Weights of a small image diffusion model.
Model: 64-pixel images, arch uvit, activation gelu, patch size [4, 4], layers 14, width 128.
Data: 49215 training examples, 17.7 epochs.
Rows from block 9, named by matrix and row number. Rows with one number belong to one neuron. Each number is 500 + 40 x the weight over its row's rms, rounded and kept within 0 to 999. All counts start at 0. Numbers have three digits each. After the name is the row's rms in percent of the matrix's.
# fc1: MLP up (model.blocks.9.mlp.fc1.weight, 512x128), inputs 0-127
# fc2: MLP down (model.blocks.9.mlp.fc2.weight, 128x512, transposed), outputs 0-127
fc1.463 112:448514496460505445608492470490497507432486530456544543468533531510496512584580465456541464499497518555509471525502459463525603436497510449517530564509492520492498448512532463529552480525418486481551452471531459566493497459474519459430454570459507482513550513512526454483460489518490479468527531449575460477496441532481492516537454472512506543472504470462604437507625519500546512496479
fc2.463 128:522550506495502542398487504511493507535477465554450454540471496509529513445357538519468547514514474418469525495519545523451408538522485551505453420488512516524481539502455551466447504479575522498461566534432534450492512562514506537547537533520461506518473480513489521491543478482515521485502482588481549568482569503528514443468503529496504440535493507537433565528433472527556435548503
fc1.464 104:515483538393527427520463519492484544440510508555491510487542535530455539506516494452570491420529462517497554489537485442520501461554482488489512489558543457439572549517481496561426494425526533479504426495439463528510521415556487517562510483486526510592478513526513467481538519513519538539454478506501499435511577514482495437477449496534568459504502501619459499468509494460540463469433
fc2.464 088:472582492614468533471549465505534497553481498452496496546480475526509501527475503562467458559505534508415443516470519520471487501480477499533482549516435512534468429467519545467539539547498551494498559505536563435494478512454544476469442454536462518441529511465442545540450472524450447516465530484506511551492455428502526512488547511441473607528547450387491497526540487519555559525547
fc1.465 076:445527499462550470471486540500547514492484482538513541561461542409528478522499535500490420521516508499499482545512525484512380536502497524503546415513482474511550450479481520490493494528504472511483425418534522477572520484503460447569580537558525472501508540511401516445495521449440553547512486547484394471547524478493551452454520444509449513505551491450588541429483516498517511515543
fc2.465 071:549450441541470470528510485501449457468516504511450473489571479594414474504508509620472544562508449508526457481521452513533557507477483478496480589478516482500456496531530501492520532498530502536581506557461540477496473518510536506495436490431425571505476498541568420494600513552529470480446525474473591487519521507510472517527446574488556469477463504558450500524503515472523467465446
fc1.466 086:486527517461547476490447412474487518470504505472554555459475509503526489475488464485488480524522517532505559557575495527490443463406540496544457529506454552497529481495538490499545481487534517565452458491520421503552465417489469494525534516527477510537530439497456546490420504527595502427527577478485445515454552457523453453501549561479511431493534532541459425451500500529538530609546
fc2.466 089:523482471532463567493565535533556480570532533521432494537527534505453511452483500411487496493476487474464470500399478464542548523563516483373485437483494464548504488509523502594477505555493482445527521531509593530502497505504554473469447497512554481435435523537491439520546485470474467537498435536528538463511480506528503565539472439495496541528444555476560528574496555498484528445462
fc1.467 073:531469503534527469508458460558497529490544533476476535456493408466450582503465501540492559511531483453467468544507455520413427524471467519528490527605474489490519491517510485553518512505517491440525531530524592524420523490476470481433466499512461494474506479448448502573464447417528484428479517585465568549505474493511547451612476492533526496546557528486522541430478508512494532535462
fc2.467 069:547531570487462559491509500478577455495420489518503512526525506499546476502506485469524515478434521543550513452530514524542551541511492425536481445394500471480485407465522480460519452530516504541522568508516450448594540499527512519548554490518546481574464549546520470434547532481463568537553467403514416495490544523550469536413520435462529489508514494481534476517531491475473470453488
fc1.468 085:509520430486420536502477537465473561505490433516481534454509457507562428455425560484461528458531418494450594460448456534534503544454540501441537520481586504461461502552572488450572583538542497487499489554518526437484500518515576520482476458553472480466469479428492570525494479554516450504576519518466495448486491489520553537503550470510494490484530500528508532519481429512457452499525
fc2.468 067:417461496545476502501441486533559418498453601406503493512516543498458575475535482396548526522464617490532469543562534502476435489532504526496463516541486460519492471431461507498539481485490548491487499433506528591508458506483414487514500451488562487578517505503501515448510503477525458541419474447497443566524536521521473452536475502497542500531465474474496479463521554499498538482459
fc1.469 119:564494484504442549546478572527542430575455466512496486511522526527443521502461561411466492442469519458524441469425412543453422504500553537518497589511471486515472462529518587501524428522493473515416538534490551516529541492507388502436508515541514442533469464501560510527541525522510497497530473460487487500568445495491514487521454518479587511492516498485468550497470565491535518485538
fc2.469 124:456491506501534477529496433461480551427475511469501551483523471513553523504504451561530534513501467580458586571585560468526596519553487490471497421482500524515527546478523435501497571511453503534523452431491455537495478457508556462518491484483447599467565566479477449524451496478455478530438523527556488481491528515501534501491542463565446470488440489519548534497572472504516455543430
fc1.470 090:515490457458540553460481494523499487454487522479557485495506603496423435455519527492462533483435576579459514562483497462532472576504540524490456492492473478526532508486434416560507512496496469476518454456485505526473479578443493499564516467488473556540450439603608512492530419476472520496491495522543456544561499474501453506556526442444524521512457508562518498528435502489480558510472
fc2.470 090:514522489565456432524512439465533520547501454493469492492510387486590570523482438532508489478552425423523443421495496543478536425475461504484524526509531500469490468495571544453452498524492532516447577534493526464522520449591543532432477502469537450489527530438403493523489585503568496501505494478469524486443502518481541470451502556543476524501575485473482491496549521501480515476548
fc1.471 097:478477552472482505423498443494580441519469483571463474485467497512577528558514515543482587480488572488444516465474495466540577491487583578496425540508471505423543512497548514505456519521500543481459505512457504483522456443489542468466463469489472501556544494504555485458477504415562591519438442532560454486484485476527505564453515449439486482556487517472473571483513519465526483560520
fc2.471 082:540523456529561465577490506506411497439538534423555550515539461468458508464534491466521443505453477517556502530476504505480442503531468426563603491504557448534519456498513465482496444480506481497504520447482480493501478509489483569540568452532542479458484481542446489516535517548502391492544427448428593535525486500505467428567481477527572519468456498508438463493523521463531481487486
fc1.472 098:490483559532466502524461495493484551432489458534501503510554565491480448405499447493539586473486537464507561469566441527496441533589539532513571480463497522520447533464454498490359457473456552485486509427529520490492539539524477475504469526531487566466552490482505489526512455521554470483506509462491481447467504489493494552474478493447449600463487514450526525572518564464434513540539
fc2.472 103:509476456503517477501550529487473478587482539455450530477506458529530547578534530522472422530489485546539417535409571463514472450416499454500446527539537465488515466511536512487633536530547435563508470543494497509488502473506540529491524486507523472499482515519503492499516554501394514548503481523499505491543500510493509410525543500516580428540462489557486478379481455547490492494491
fc1.473 119:489514519450460472526549495433500457551450496474457525490445462516492502495496481546508512493464477550568536496487486540502538549566462524533501628492586588464543487449484489497541591466546473495577521496505457502516464496450524523485501458464430494456450493473493486532512488451515377483547430494472506502479493558518510424541485422514530452514487467480526490524532525486630508475507
fc2.473 115:504539456554519478451442508556472508483551512523561438526526555531460453535492523444481497542525515471470481510489515453479506478442529488461504384492448405527468502537496471499481428520488501555426500460496509521509520534517450477548506461598548480523569511532521479478441493555485627468462569523502434494519529472454502515457495552519493564524498538507474552484515490515626522526463
fc1.474 117:598537516594483518500515560537513517592501529541487533516561457457506514444453471445468456518508462484487527499488484503508484467489561514488446449504500516467427502474459538530600451538503517513499499494581536516527507532467460523473434527479568531420521497446540447482520527536527445565418467418536425511481482475486544481474497489551518440449415505498453518482554545499504449542539
fc2.474 118:409445520422551507504508475480514479409487460478491479465438546546491514546561529550539573493481501515540519540495477521494467539510425469505523532460493506528557468525506428484442552466502485533506437495456469464439481450507525494488551534540458500565516498520477548496480475494463536474543527596435561511502529536522441506504484533473522569530634525517557457458418456533476537479458
fc1.475 109:468524538520458443500553552462480559474532528481575515452513466523610577511512500541473488457552535517487539482499534468484514529486471493597440494551567517469514504519496506543540551423519473446489491527468460519532515484519578488434529475464436576547463446469523542399478482465520458442506472538539512524539424482420469461498466484514472466488522479516514507557511510536482391463496
fc2.475 112:511476500494503527528449445556531460515517511502430471539487501506413453513479444482534487524494495482487449504489483520499492489535465508427547471487450502523516462448504503441469493591485520501510516441511558493468482453443444502545471483538578425471504557524513422607492527570508563564530504457427471484511584509588529498459501517490568511540474519480497492451517451444496626546491
fc1.476 067:499535404492567478492517484485501530478510517547497528548536450514470539439571524520490507498596467484464546485520500490455462537540427429444501477508549570460494582469466523447491459547471496527443549553526494478478542471485490448514498434458456456521528435585441503470498451503548466515557409563454513519510493531516404462564532579512517500505493532518454515499536547515439503528508
fc2.476 058:533482565539466561488445516549561508483458509505480510483439462481555514467445436507573507522446600524500418509501493505537554531480521546497462525455519423510483522519477507499551575515507472471523505515516507492505498556461541493445527513579507594463499558486468451440547442468456483527471524473536477522498505601480545534431522502503456550480530525428491509504537505527467455510366
fc1.477 061:537493459492464514475491541486447543495520497571525495476524508507499467462434545575466521511490535512496489554580511449462491448411495428531568440508424480483522501514495572484522441513568439488528491567536502479523464465525440469476496567437490502499476498481510507502444498501541476445489508480524564466469475515558389548562510568507391551520455552556443522513458530541533550491486
fc2.477 058:513540508526528525496499490464575463505492526432434505561479487447490501545515472474506496507487439538508508429496454481563553588597513549533461478536486519513532460507482501453443514483500506504452503514429547464526529587447468498517533514542449465543494444517503459509446507468483502519502529517469482544562521544459558458378572468510471541458486538414548523532510476421546444452573
fc1.478 127:539463501491491419499465543481519486491394498428526428514524480456501500532505484491507457492474494583470472489392487482504461473531496496480486551515452443551572470560517467530593513496498447494506606496523469514548484425565530468471457482553521452488494487460500502555416592544529558469449488442517527483543513534555489462573541479446493565542523498516493484505520531550474517506464
fc2.478 117:447504492452497575460522447494471502524599510581493541458475549538448480504500510500526518506530523395499562536531532573511515490477410522502491479459577548475459499448506535469391444505511529519505428463493519468463482535455492529516588449415513536535526518512459496424545394448478451556525531521500514539460471465466541495491532500476449456457516508488547478503500487448508481496526
fc1.479 061:456544512516408514562425530561494503456492479478409500460448460450536473587461531478465489571533466498632487548492439496486507542545446491477496518480507485589498494477491531520510556521377518529503545512550480481435491516490542425547521451518514523539461506519467505509547518523492584465512486571479493489477538469508491397552480447482501462506497498467517534517476517509484531553489
fc2.479 049:503476508475510459530541494437528480520489523556549504484496507499522484439509456508565488472489594447446470469470576485465519460490526456478553467525504520434459520525498482515458472553553491445510513467446526556579516481506532511488437538523530475452544554497512475532502477545536434459393447442472467559504408553497576538420569479422451535505469499499461474469416474468496457539505
fc1.480 104:459525550484542468490505481489564473501498503467532546496463458533507495476427479471545471568489547500487541493452505511514523541462558514490547458502564533460575566522485639446562531520461477509509515481504521487535509510579582434466467424483360509493417504547480441507473499481552460458530513493476435465467494513537459538497498492485533484479582467475472531473546440525519496452494
fc2.480 094:564467466534441521448522526484489505461516479511456464504487607459489521535557498484432550453537505491501537516569544443496460529541442496490474539494486472520447450508483406541481468510549522521462547452489475481446492505492430554543530449470648501532581497427541530490556522467486496485409489567505477509576493550498573458489548465517467501540447475506489497503447492481479488496487
fc1.481 114:551431537460516434539553431489517483490520479440473574428529456541500521500539528540493481474530526483531488497537517532544553428462422564522420451465502459544585487454494479533505409521461548548477480473509542483515496489513436480451472455467511542574553513504542506526529496456524547511523507545504522465555509540393506498462531532468446479441505562529396482453484525470509514533522
fc2.481 124:459542477548496587479473559504473534518485517529545430553505560459488476542460497475557533543469469469445519499472492479455461517563572435478591551556501534450466506521527520478487601490536442452553492517480452511458529481458549547512525467528450421450464451495462458474451486509462406473461466453488484517437541469583488528534473491543520509559448429493557510534530494519502511510470
fc1.482 106:527502487471521511517519513436522478483553394399427448440498493462476582459484460503520512524515438534535519399454464515493496523455562467519549467481449569428476558487469497527472537488487546536508530506553499497503492457510483498558525496543524527525515484517498471466521498504470429483513515466531530510511410452463479597543574480419515502540506567517511589521512454486496582505555
fc2.482 122:511510542526472483485461497568497543521465592611574525552499505541546432536490543481486516488511530480485513602587522486527505454536435500462449530519521426556537443488497513475526455532531474454495467479454481497507511547485497533417523488463473508495502460488506516545504485466547498532497480528479463465457582500558512413450416548575523503449489469462486388482512537494484434498488
fc1.483 099:490536511524541501573450523445578553499509487532504556446492553581405443541441563404477569452516475501538510545511454555531417445513578494469498450563550494528474468523496477447482487514486481518534529435505467499520586512533475542519469448529455443538492513484523516511515477478503508468501513496506485519491531406524485433492455481400550551544534435519461476498510490522523464501532
fc2.483 098:523457486461482468387566504506440512463473519475506439554465481423555507470585497586524396486544487513483466494490522451460571514459457515523540541498426524430539482552525523528552541503529525511473415579506573505467458512498546467506528431477545532456504523509527497513492516533509505523502511512444505480537478575498487537490521560558441421440492534509553540516503473486546525470462
fc1.484 088:504461485459508418576480437497508476485521496489520506515502448487501535493430473442533519504493502540475512504541515473468546418444524531562497565477459499447507540480498517511509462355445518541458604483489493443471557567487495595488591473486486521504504543485509409498531460483566529554514504493458477515508435511515497501521538554507572450482547471505545486503451552500492495500589
fc2.484 103:500567556533513552470475595492501509501493526537540485476500592520513494499564532532436462508511520453535476491470503485515501577553473481448504508520556491525485467548527465472513546613561465483524400540530518578511459467495483412514407444539517478489464455513529595520469535507461470426461490474542520510482545474477537530503448422498444550495493508514467482485556469497515481488413
fc1.485 079:555556464503522477460413474505514538474533472458518485437420494531503487558494580548523488546402505574485484480535576567482558484535595572484502482470517529538497523423534494548458415441482448504444436526509541478556517488537462515499508488447479484514486489495452510480473480547500429559446490520464458479436488437472457558512510493534516494526493532553526556554567462491478520523506
fc2.485 072:476408555536488541473524484519514447545447483509475478536557551496479539498489431486474492478554505467535454589493483453560452523481430436596482528490550444533512525544489470508529564469515549485558499548463464494483509506439546550481513467503510460538555504450550431496563511512449636426536508455502488463551541529490529419500505459468511522503540470458479441499503503478451530507540
fc1.486 081:509549585523496500461498413425494533492467564480457551518487487419444489477521505528564485599484492498479435495565541476521476501463426419536523534455447490476530510491440526454473500399528492441446503509493492544480543491484473530527500572501470556538436481509535564507566470501572494562538520473478475480504514455507501603486451482469523515549511522557527441537532475533538510454472
fc2.486 079:449453451505470537507493571488529459487518438509552459450486474517546555520388482448445514432473474472495569492490483502448509526564574535460456465578545498480471472454552485552500524558465515538537512508520518413529480532543530454506501553464504448489600505498486423521506508454416450508449498490467512513545494535451486444482548492531443444521513520424459552466483508480513500581494
fc1.487 111:463513435510515533414462441528509487555511489507521542488533559489488459480500450475393574584426536537544462515533538370507430534519472523546423503534514432570410509522497470506547479461477479470465551461496508500516500539467527564474477532521539475492603507523446495494508521518475486523540491485515459447488471488562475512469494529561423513485522514498561570503545510512499486518509
fc2.487 126:537465553503489513545614542475493510474462528531452422548467435506489560523518545514553470406588461447499509531470458615512553491520489488492564481406480533456608492479479532487483484563533520531538470545493517491482497464508477442472492486495488532505386532449576498504502463492478460499484506513500556577529500570448486461489508492510558538476474493484446449491468502487497491513499