Weights of a small image diffusion model.
Model: 3.1M parameters, 64-pixel images, arch uvit, norm layernorm, activation gelu, patch size [4, 4], layers 14, width 128.
Data: trained on retinal OCT scans (Kermany 2017), 49215 training examples, 17.7 epochs.
Rows from block 11 of a small image diffusion model, named by matrix and row number. Rows with one number belong to one neuron. Each number is 128 + 32 x the weight over its row's rms, rounded and kept within 0 to 255. All counts start at 0. After the name is the row's rms in percent of the matrix's.
After each neuron's rows are labels from the 100 images, of 14976 (inputs lightly noised), where the neuron reaches its highest value: "patch colour" is the nearest of a few named colours to the mean colour under the peak. Only what is clearly more common there than usual is listed. The data: retinal OCT scans (Kermany 2017).
# fc1: MLP up (model.blocks.11.mlp.fc1.weight, 512x128), inputs 0-127
# fc2: MLP down (model.blocks.11.mlp.fc2.weight, 128x512, transposed), outputs 0-127

fc1.164 101 [135  65 114 161 113 107 213 143  74 131 121 136  97 130 176 182 137 100 143 123 167 121 125 117 141 113 115 148 172  89 166  98 130  95 124 144 139 123 110  98  70 153  77  81 149 130 121 143 135 107 146 121 164 103  89  74 107 124 178  95 136 109 112  93 102 121 114 166 142 131 123  93 132 107 149 112 108 150 121 155 179 183 156 172 118 197 116  89 145 148 126 128  75  92 115 195 116 132 141 200 179 119 166 124 149 121  84 117  79 201 118 149 176 161 148 136  67  91 162  99  94  91 188 148 125  80  82 138]
fc2.164 091 [106 167 155  71 151 127 108 165 177 111 104 128 146 139  73  63 120 149 137  77  87 116 123 156  87 106 160 149 117 159 130 136  95 184 117 159 104  94  55 151 149  66 171  93  84 135 174 102 137 132 113  96 113 129 140 131  90 146 108 100 145 137 193 178 130 124 129 119 179 137 154  79 177 198  69 120 129  94 147 122 122 128 116  98 143  89 124 189  81  90 126 141 131  86 105  97 164 134 134  43 141 146 149 124 123 130 154 130 170  84 151 134  97 151  82  86 181 142 102 190 170 138 116 138 131  88 163 116]
patch colour: white

fc1.46 084 [116 122  97 169  92  84 112  80 133 157 180 151 171  79 147 152 106  82  72 138 197 136 116 123 123 141 133 121  99 115 111 109 170  93 126 158 138 150  65 131 139 154 103 105 173 150 171 136 150  94 119  87 129 139 145 120 128 122 168 140  61 138  90 145 150  96 150 134 123 172 161 162  88 178  78 128  49 135 153 127 205 141 122  99 119 170 176  84 119 110  96 113 152 111 116 134 187 117 209 137 103 144 151 124  70 154  98 126  92 115 104 211 165  73 166 149 131 167 160 152 137 109 117 104 107 121 134  90]
fc2.46 089 [122  90 150 140 136 167 167 194 141  92  77 126 131 173 114  85 177  94 175 126  85 146 130 141 147 118 118 134 147  85 130 134 149 130 115  68 158 103 161 104 132 103 180 143  80  98 134 124 182 147  91 144 110  78 133 152 137 107  77  47 169 131  81 101 110 120 162 121 144 141  85  77 196 137 107 124 194 131 120 128  90  89 164 156 146 119 121 130 172 133 152 135  78 131  95 168  97 161 187  50 173 130 119 130 126 139 140 162 193 137 142  69 151 192 136 145 171 107  98 125  89 122 155 159 131 157 141 161]
patch colour: white

fc1.107 109 [134 119 173 130 153 113 141 114 182 115 118 106 141 138 121 105 130 152  86 142 125 134  70 138 114 178  30 139 123 183 167 114 163 120 127 129  92 164 112 146 104 129  92 186 108 132 104  90  96 120 131 133 142 135 110 136 105 150 117 123 120 157 112 119 172 146  76 158 141 135  92 201 112 140  96  99 146 109 151 162 108  83 140  96 164 194 177 138 209 117 109 100 146  94  99 121 147 104 160  77 140  38 143 126 178  66 139 107  97  62 120 195 129 110 171 118  74 144 153 123 172 139 120 144  60 116 138 158]
fc2.107 103 [ 86 171  91  58  90 112 103 113 149 121 122 116 135 134 136 141  95 117 184 131 138 118 148 131 137 106 212  92 138 106  92 110 107 162 179 146 152  69 136 131 143 191 158  98 116 100 108 140 170 176 126 145 101 142 121  86 101  67 115 120 125 118  97 203  90 104 170 112 118  87 119  57 139 146 152 155 111 104 103  82 147 155 101 165  93  84 153 136 117 174 142 154 163 101 168 125 118 133 147 213 113 169  94 123  83 191 112 100 147 191 171 143 117 137  76 155 142 129 118 127 166 139 165  78 152 110  82 110]
patch colour: grey

fc1.252 085 [160 126 110 101 168 143 146 137  74 158  87 102 116  53 132  95 135 101 114 122 161 147 129 186  98  83 170 107 122  70 138 112  99  98  63 131 133  78 160 113 103 126  73  53 150 158 118 133 160 139 169  96  86 149  63  91 143 110 159 194 166 188 142 143 106 146 172 151 160 108 122 118 146 100 134  92  98  93 106 148 202  72 122 119 138 165  95  89 122 117 120 177 137 164 104 151 160 120 215 116 140 174 159 148 148 146 102 159 155 131 114 137 166  91 112 168 191 107 122 110 132 103 138 140 138 126 123  98]
fc2.252 091 [131  94 132 158  94  44 110 116 201  83 142 117 133 160 113 178 112 130 144 108 158  62 182 130 141  80  95 110 190 162 174  88 112  95 159 179 107  89 103 106 115 181 143 146  95 166 116  96 114 103 145 107 152 153 113  95 104 118 135  93 162 110 165 145 141 137 103 122 125 163 125 149 142  89  78 163 207 157 116 138 117 166 136 156 121  88 160 157 119 111 133 105 129 120 150  66 153 111 175 146 154 125  56  26  94 146 142 110 185 106 149 119  84 126 132  86 150 126  77 145 144 161 110 143 115 124 128 160]
patch colour: white

fc1.394 062 [139 145 110 133  99 113 123 113 121 128 126 109 147 151  91 122 158 169 107 139 106 139  76 163  89 126 114 112  95 184 207 141 140 130 133  92  67 134  97 100 154 139 141 146 171  98  88 143  76 160 116  78 109 149 108 133 156 127 133 164  58 167  72 201 121 152  98 137 152 131 189 171 144 113 150  90 192  94 135 142 162 121 162 131 149 146 147  93 192 127 121 152  70 141 167  82  94 114 142 141 163 176 121 141  88  74 104 129 106 120 122 137 116 141 194  78 132 143  56 124 154 167  92  51 156 168 106 122]
fc2.394 059 [116  69 180 121  81 119 164 154 118 199 170 116 143 182 186  68 100 126 132 167 108 119 151  72  95 109 140  54 117 155  95 116 160 117 165 137 171 171 151 162 106 175 108 123 151 118 136 189 119 156 112 103  44 127 128 203 150  74  97 185 152 140 134 170 117 180 108 125 126  92 138  68 139 132 124 165 164 159 175 114 144 159  94  94 156 110 146 168 122 148 143 153 165 124 130 111 123  65 140 101 134 129 158 126 109  92 137 133 146 162 107 128  84 108 116 115  79  94 112 128 118 150  67 144  89 139 156 100]
patch colour: white

fc1.119 083 [ 85 150 140 166 152 185 116  94 129 114 179  75 211 125 175 148  69 192 134 170  79 172 114 109  77 122 141 176 144 112 137 206 164 141  55 129 150 118 106 172 133 158 108 132 134 127 135  91  71 113 136 116  84 143 146 168 144 124 110  79 166 115 109 160 127  82 131 108  91 146 140 107 125 135 140 113 109 163  91 121 113  51 108 155 210 105  98  72 115 166 140 110 169 118  98 171 160  81 133 149 134 122 118 111 103 103 111  94 159 125 109 170 137 121 114 135 175 110 126 130 111 189 104  84 129 139  89 107]
fc2.119 087 [181 126  81 119  85 101 137 114  87 152 121 162  74  94 103 142 159  93 131 158 131 103  80 139 143 110 111 128  91 120 123  65 140 104 161 107 100 160 148  84 164 111 172 118  85 128 143 186 145 109 148 163 174 132  91 106  79 114 152  95  70 143 150  65 129  37 155 140 119  91 173 129  90  96 150 103 112 197 119 140 166 102 168 129  66 123 150 202 165 107 140 126 155 187 171 121 151 178 127 103 131 107 130 148 136 150  91 169  92 131 134 176 194 128 151 125 131 114 156 146 153 133 115 170  75 121 127 173]
patch colour: white

fc1.510 073 [180 108 157 144 120 161 204 142  70 119  98  59  81 118  44 148 166 157 147 181 145  60 181 191 160 124 121 161 124  93 150 141 172 173 128 148  95  97 145 106 147 142 144 156  84 103 138 104 155 127 139  94 177 155 111 120 120  79 130 169 149 120 160 104 191 118 151 104 152 131 150 155 166 135 123  96 144 176  99 172 114 148  83 119 115 112 104 110 139 111  90 115 150 149 157 143 188  91  56  83 118 114 103 118 127  96 112  95 157 134 145 119 179 102 182 124 101 180  75 112 110 149  92 130  94 118 114 117]
fc2.510 087 [110 177 113 124 139 162 102  70 104 184 145 126 129 128 157 137  56 117 142 100  74 106 133  98 119 114 144  90 150 128 116 151 130 136 138 153 135  77  99 120  96 183 149 143  78 136 172 175  77 108 164 194 124  94 133 112 176 201 142 165 122 149  76  92 148 175 153 137 138 119  83 110 150 137 111 128 173  88 145  95 150  89 157 148 115 171 103 181 121 172 187 163 144  90  89  89 139 123 113 176 162 161 148 100 105 114 169 196 153 145 105 148 110 116 119 110  84 124 163 130  91 130 133 141 202 155  53 125]
patch colour: grey

fc1.433 096 [182 115 143 122 104 115 124 183  87 122 152 108 134 104 140 120 135 101 138 125 174 123  90 105 174  68 125 174 164 108  87  79 135 156 148  98 131 214 101 129 152 144 148 155 107 114 114 115 143 110 176 135  58 117  61  92 141 151 161 132 181 132 118  82 141 133 168  74 159  97 116 128 153  94 168 189 164 121  60 101 134 171 124 124 115  79 109 108  75 108 162 114 102 126  83 157 182 168 149 131  94 174 156 169  48 198 110 139  73 121 125 168 116 102  99 114 135 121 135 103 181 144 147 135 112 119 134 106]
fc2.433 086 [ 68 167  88 132 150 128 128  64 137 148  93 171 105 123 112 137 136 128 105 140  95 112 112 146 115 190 126 129 117 177 181 202  97 100  91 138 119 111 147 123 145 100 116 135 121  98 182 114 108 122 133 138 158 148 155 144 115 126 128 152  95 120 182 143 130 136 116 154 118 183 129  90 114  62  58  85  72 143 164 161 102  89 143 152 119 148  84 159 156 131 117 128 212 118 163  86  90  98 119 171 130  89  73  89 202 130 117  92 159 114 115  86  97 184 172 131  79 121  82 163  81 123  92 155 173 102 152 154]
patch colour: grey

fc1.35 082 [120 108 114 158 149  83 113 137  66 137  74 131 134 108 144 194  97 126  89 117 156 125 140 179 126 172 101  95 186  94 150 122 133 107 189 130  83  85 141 133 162 142 180 100 116 165 101  97 134 168 115 140 188  93 135 128  99  94 176 105 123 106 137  96 136 160 157 140 100  80 164  97  75  75 105  63 110 164 110 163 132 116 135 178 109 165  89 138  94  63 130 170 151 175 158 121 112 110 127 116 184  92 115 138 146 122 103 198 152 134 172 191 142 160 150 154 105 102 102 110 105 124 189 103 103  82  78 140]
fc2.35 071 [ 69 128 127 124 117 202 160 151 133 127 176 119 166 169 151 119 151 194 132 126 100  76  96 110 125 121 167 103 147 163  91 178 101 131 135 125  92 144  79 140 167 157  93 136 118  83 113 121 153 100 141 130 104  86  88 139 198 170 113 119 100 170 101 169 131 137 131 104  89 127 119  69 164  83 169 198 148  84 162  85 119 118 128  47 160 101  89 185 130 166 139 105  93  98 110 120 154 132 127 127 101 138 115 115  89 100 137 151 170 143 104 152 179 135 144 137  69 171 133 170 169 159 103 149 170 184 176 111]
patch colour: white

fc1.281 086 [151  95 104  74 198 107  74 108 122 109  56 136 150 135 146 126 142 170  78 134 116  92 160 137 126 100 141 144 139 206  98 125 162 182 160 155 178 180 112 120 101  72  92 156 120 146  91 132 173 124 159 118 111  94 139 195 169  90 162 132 132 156 148  47 135 148  77 122 172 103 137 134 158 162  86  74 157 129  83 151  92 145  79 197 158 156 179 159 106 126  86 133 133  99 141 151 143  92 127 128 119 143 143  90  91 138 132 162 129  97 157 152 116  93 100 105 133 132 108 104 120 115  83 129 115 106 207 117]
fc2.281 093 [ 83 141 132 150  90 159 128 199 159 149 154  85 131 135 114 162 143 114 164 144 152 157 139  75 152 154 121 157 119 112 124  49  83  56 159 112 127 110 151 108 113 217 146  88 146 131 145 136 104 115 144 151 103 169  88 122  77 174  92  87  96 138  63 155  95 100 120 137 156 153 125  95 101 128 112 163  58 146 138 110 168 158 191  67 126 133 170  43 130  92 155 112 137 139  81 116 108 205 153 149 130 123  79 143 170 142 124 120 106 134 102  84 118 173 150 123 121 155 149 108 152 148 158  87 115 108 115 155]
patch colour: grey

fc1.169 108 [ 83  78 145 177 133 109  91  70 132 109  71  61 164 134 133 122 120 138 122 104 122 139 162 136 162 122 112 123 117 158 119 184 118 165 111 149 112 147 108  84 119 110 123 113 162 139 124 166 144 199 118 151 113 156 127 118 130 148 216  90 141 141 190 143  81  94 224 171 149 118 135  61 128 153  94  43 113 130 113  96 144 111 121 133 161 102 103 131 175 197  99 140 171 129  66  92 160 134 152 130 134 117 140 110 110 133  99 144  67 105  79 123 149 192 155 182  92 100 134 121 105 164  97 142 127 133 149 114]
fc2.169 094 [156 181 122 137  95 126 130 167 113 121 109 201 113 120 107 133 114  86  58 170 111 172  93 174 102 122  98 100 116 128 104 147 155 141  79 159 157 109 117 152 132 193 128 129 111 122 178  78 134  93 141 112  94 118 126  57 156 107 127 157 115 122  93 123 214 108  78 144  82 148 132  99 110 132 138 110 131 143 103 119 161 169  98 144  99 153  59 131  86  95  86  86 107 150 110 100 169 149 119 208 124 107 151 186 125  60 127 126 152 185 176 169 150 112 141 163 152 164 110 156 156 125 107  77 148 118 109 187]
patch colour: grey; white

fc1.229 048 [137 104  67 101 135 178 124 172 158 173 137 133 125  83 129 193 154  50 151 104 103 139  94 124 123 113 114 124 117 177 182  70 129 122 165 165 115 176 126 145 108 148 101 133 167 105 135 145 102 126  77  80 128 142 116 121 114  74 169  82  65 148  97 137  80 107 192 178 122 147  93 157 103 132 113 133 134 135 125 141  79  27 124 106 131 164 168  78 118 124 146 116 131 153 162  48 147 121 139 122 128 131 164 134 116 136 102 156 123 118 163 162  92 136 149 176 147  78 125 147 190 183 110 152 161 174 152 134]
fc2.229 056 [137 165 149 195 112 103  98 136 145 109 139 100 162 140  79 155 115 163 143 140  84 155 166  51 128 128 176  82 195 106 119 144 127 127 103 137 131 214 140 121 128 122 134  71 194  48 146 123 110 141 107 155 101 131 117 140 147 119 137 124 148  80 115 157 119 150 158 126 133 145 145  94 149 104 129 127 135 118  84 148 118 168 155 108 195  86 114 170 101 178 125 113  87 113  78 190 100 126 119 170 152 140 133 122 105 123 112 108  94 183  98 203 107 144  95  69  91 108  77 138 134 203  90  97 126 138 184 134]
patch colour: white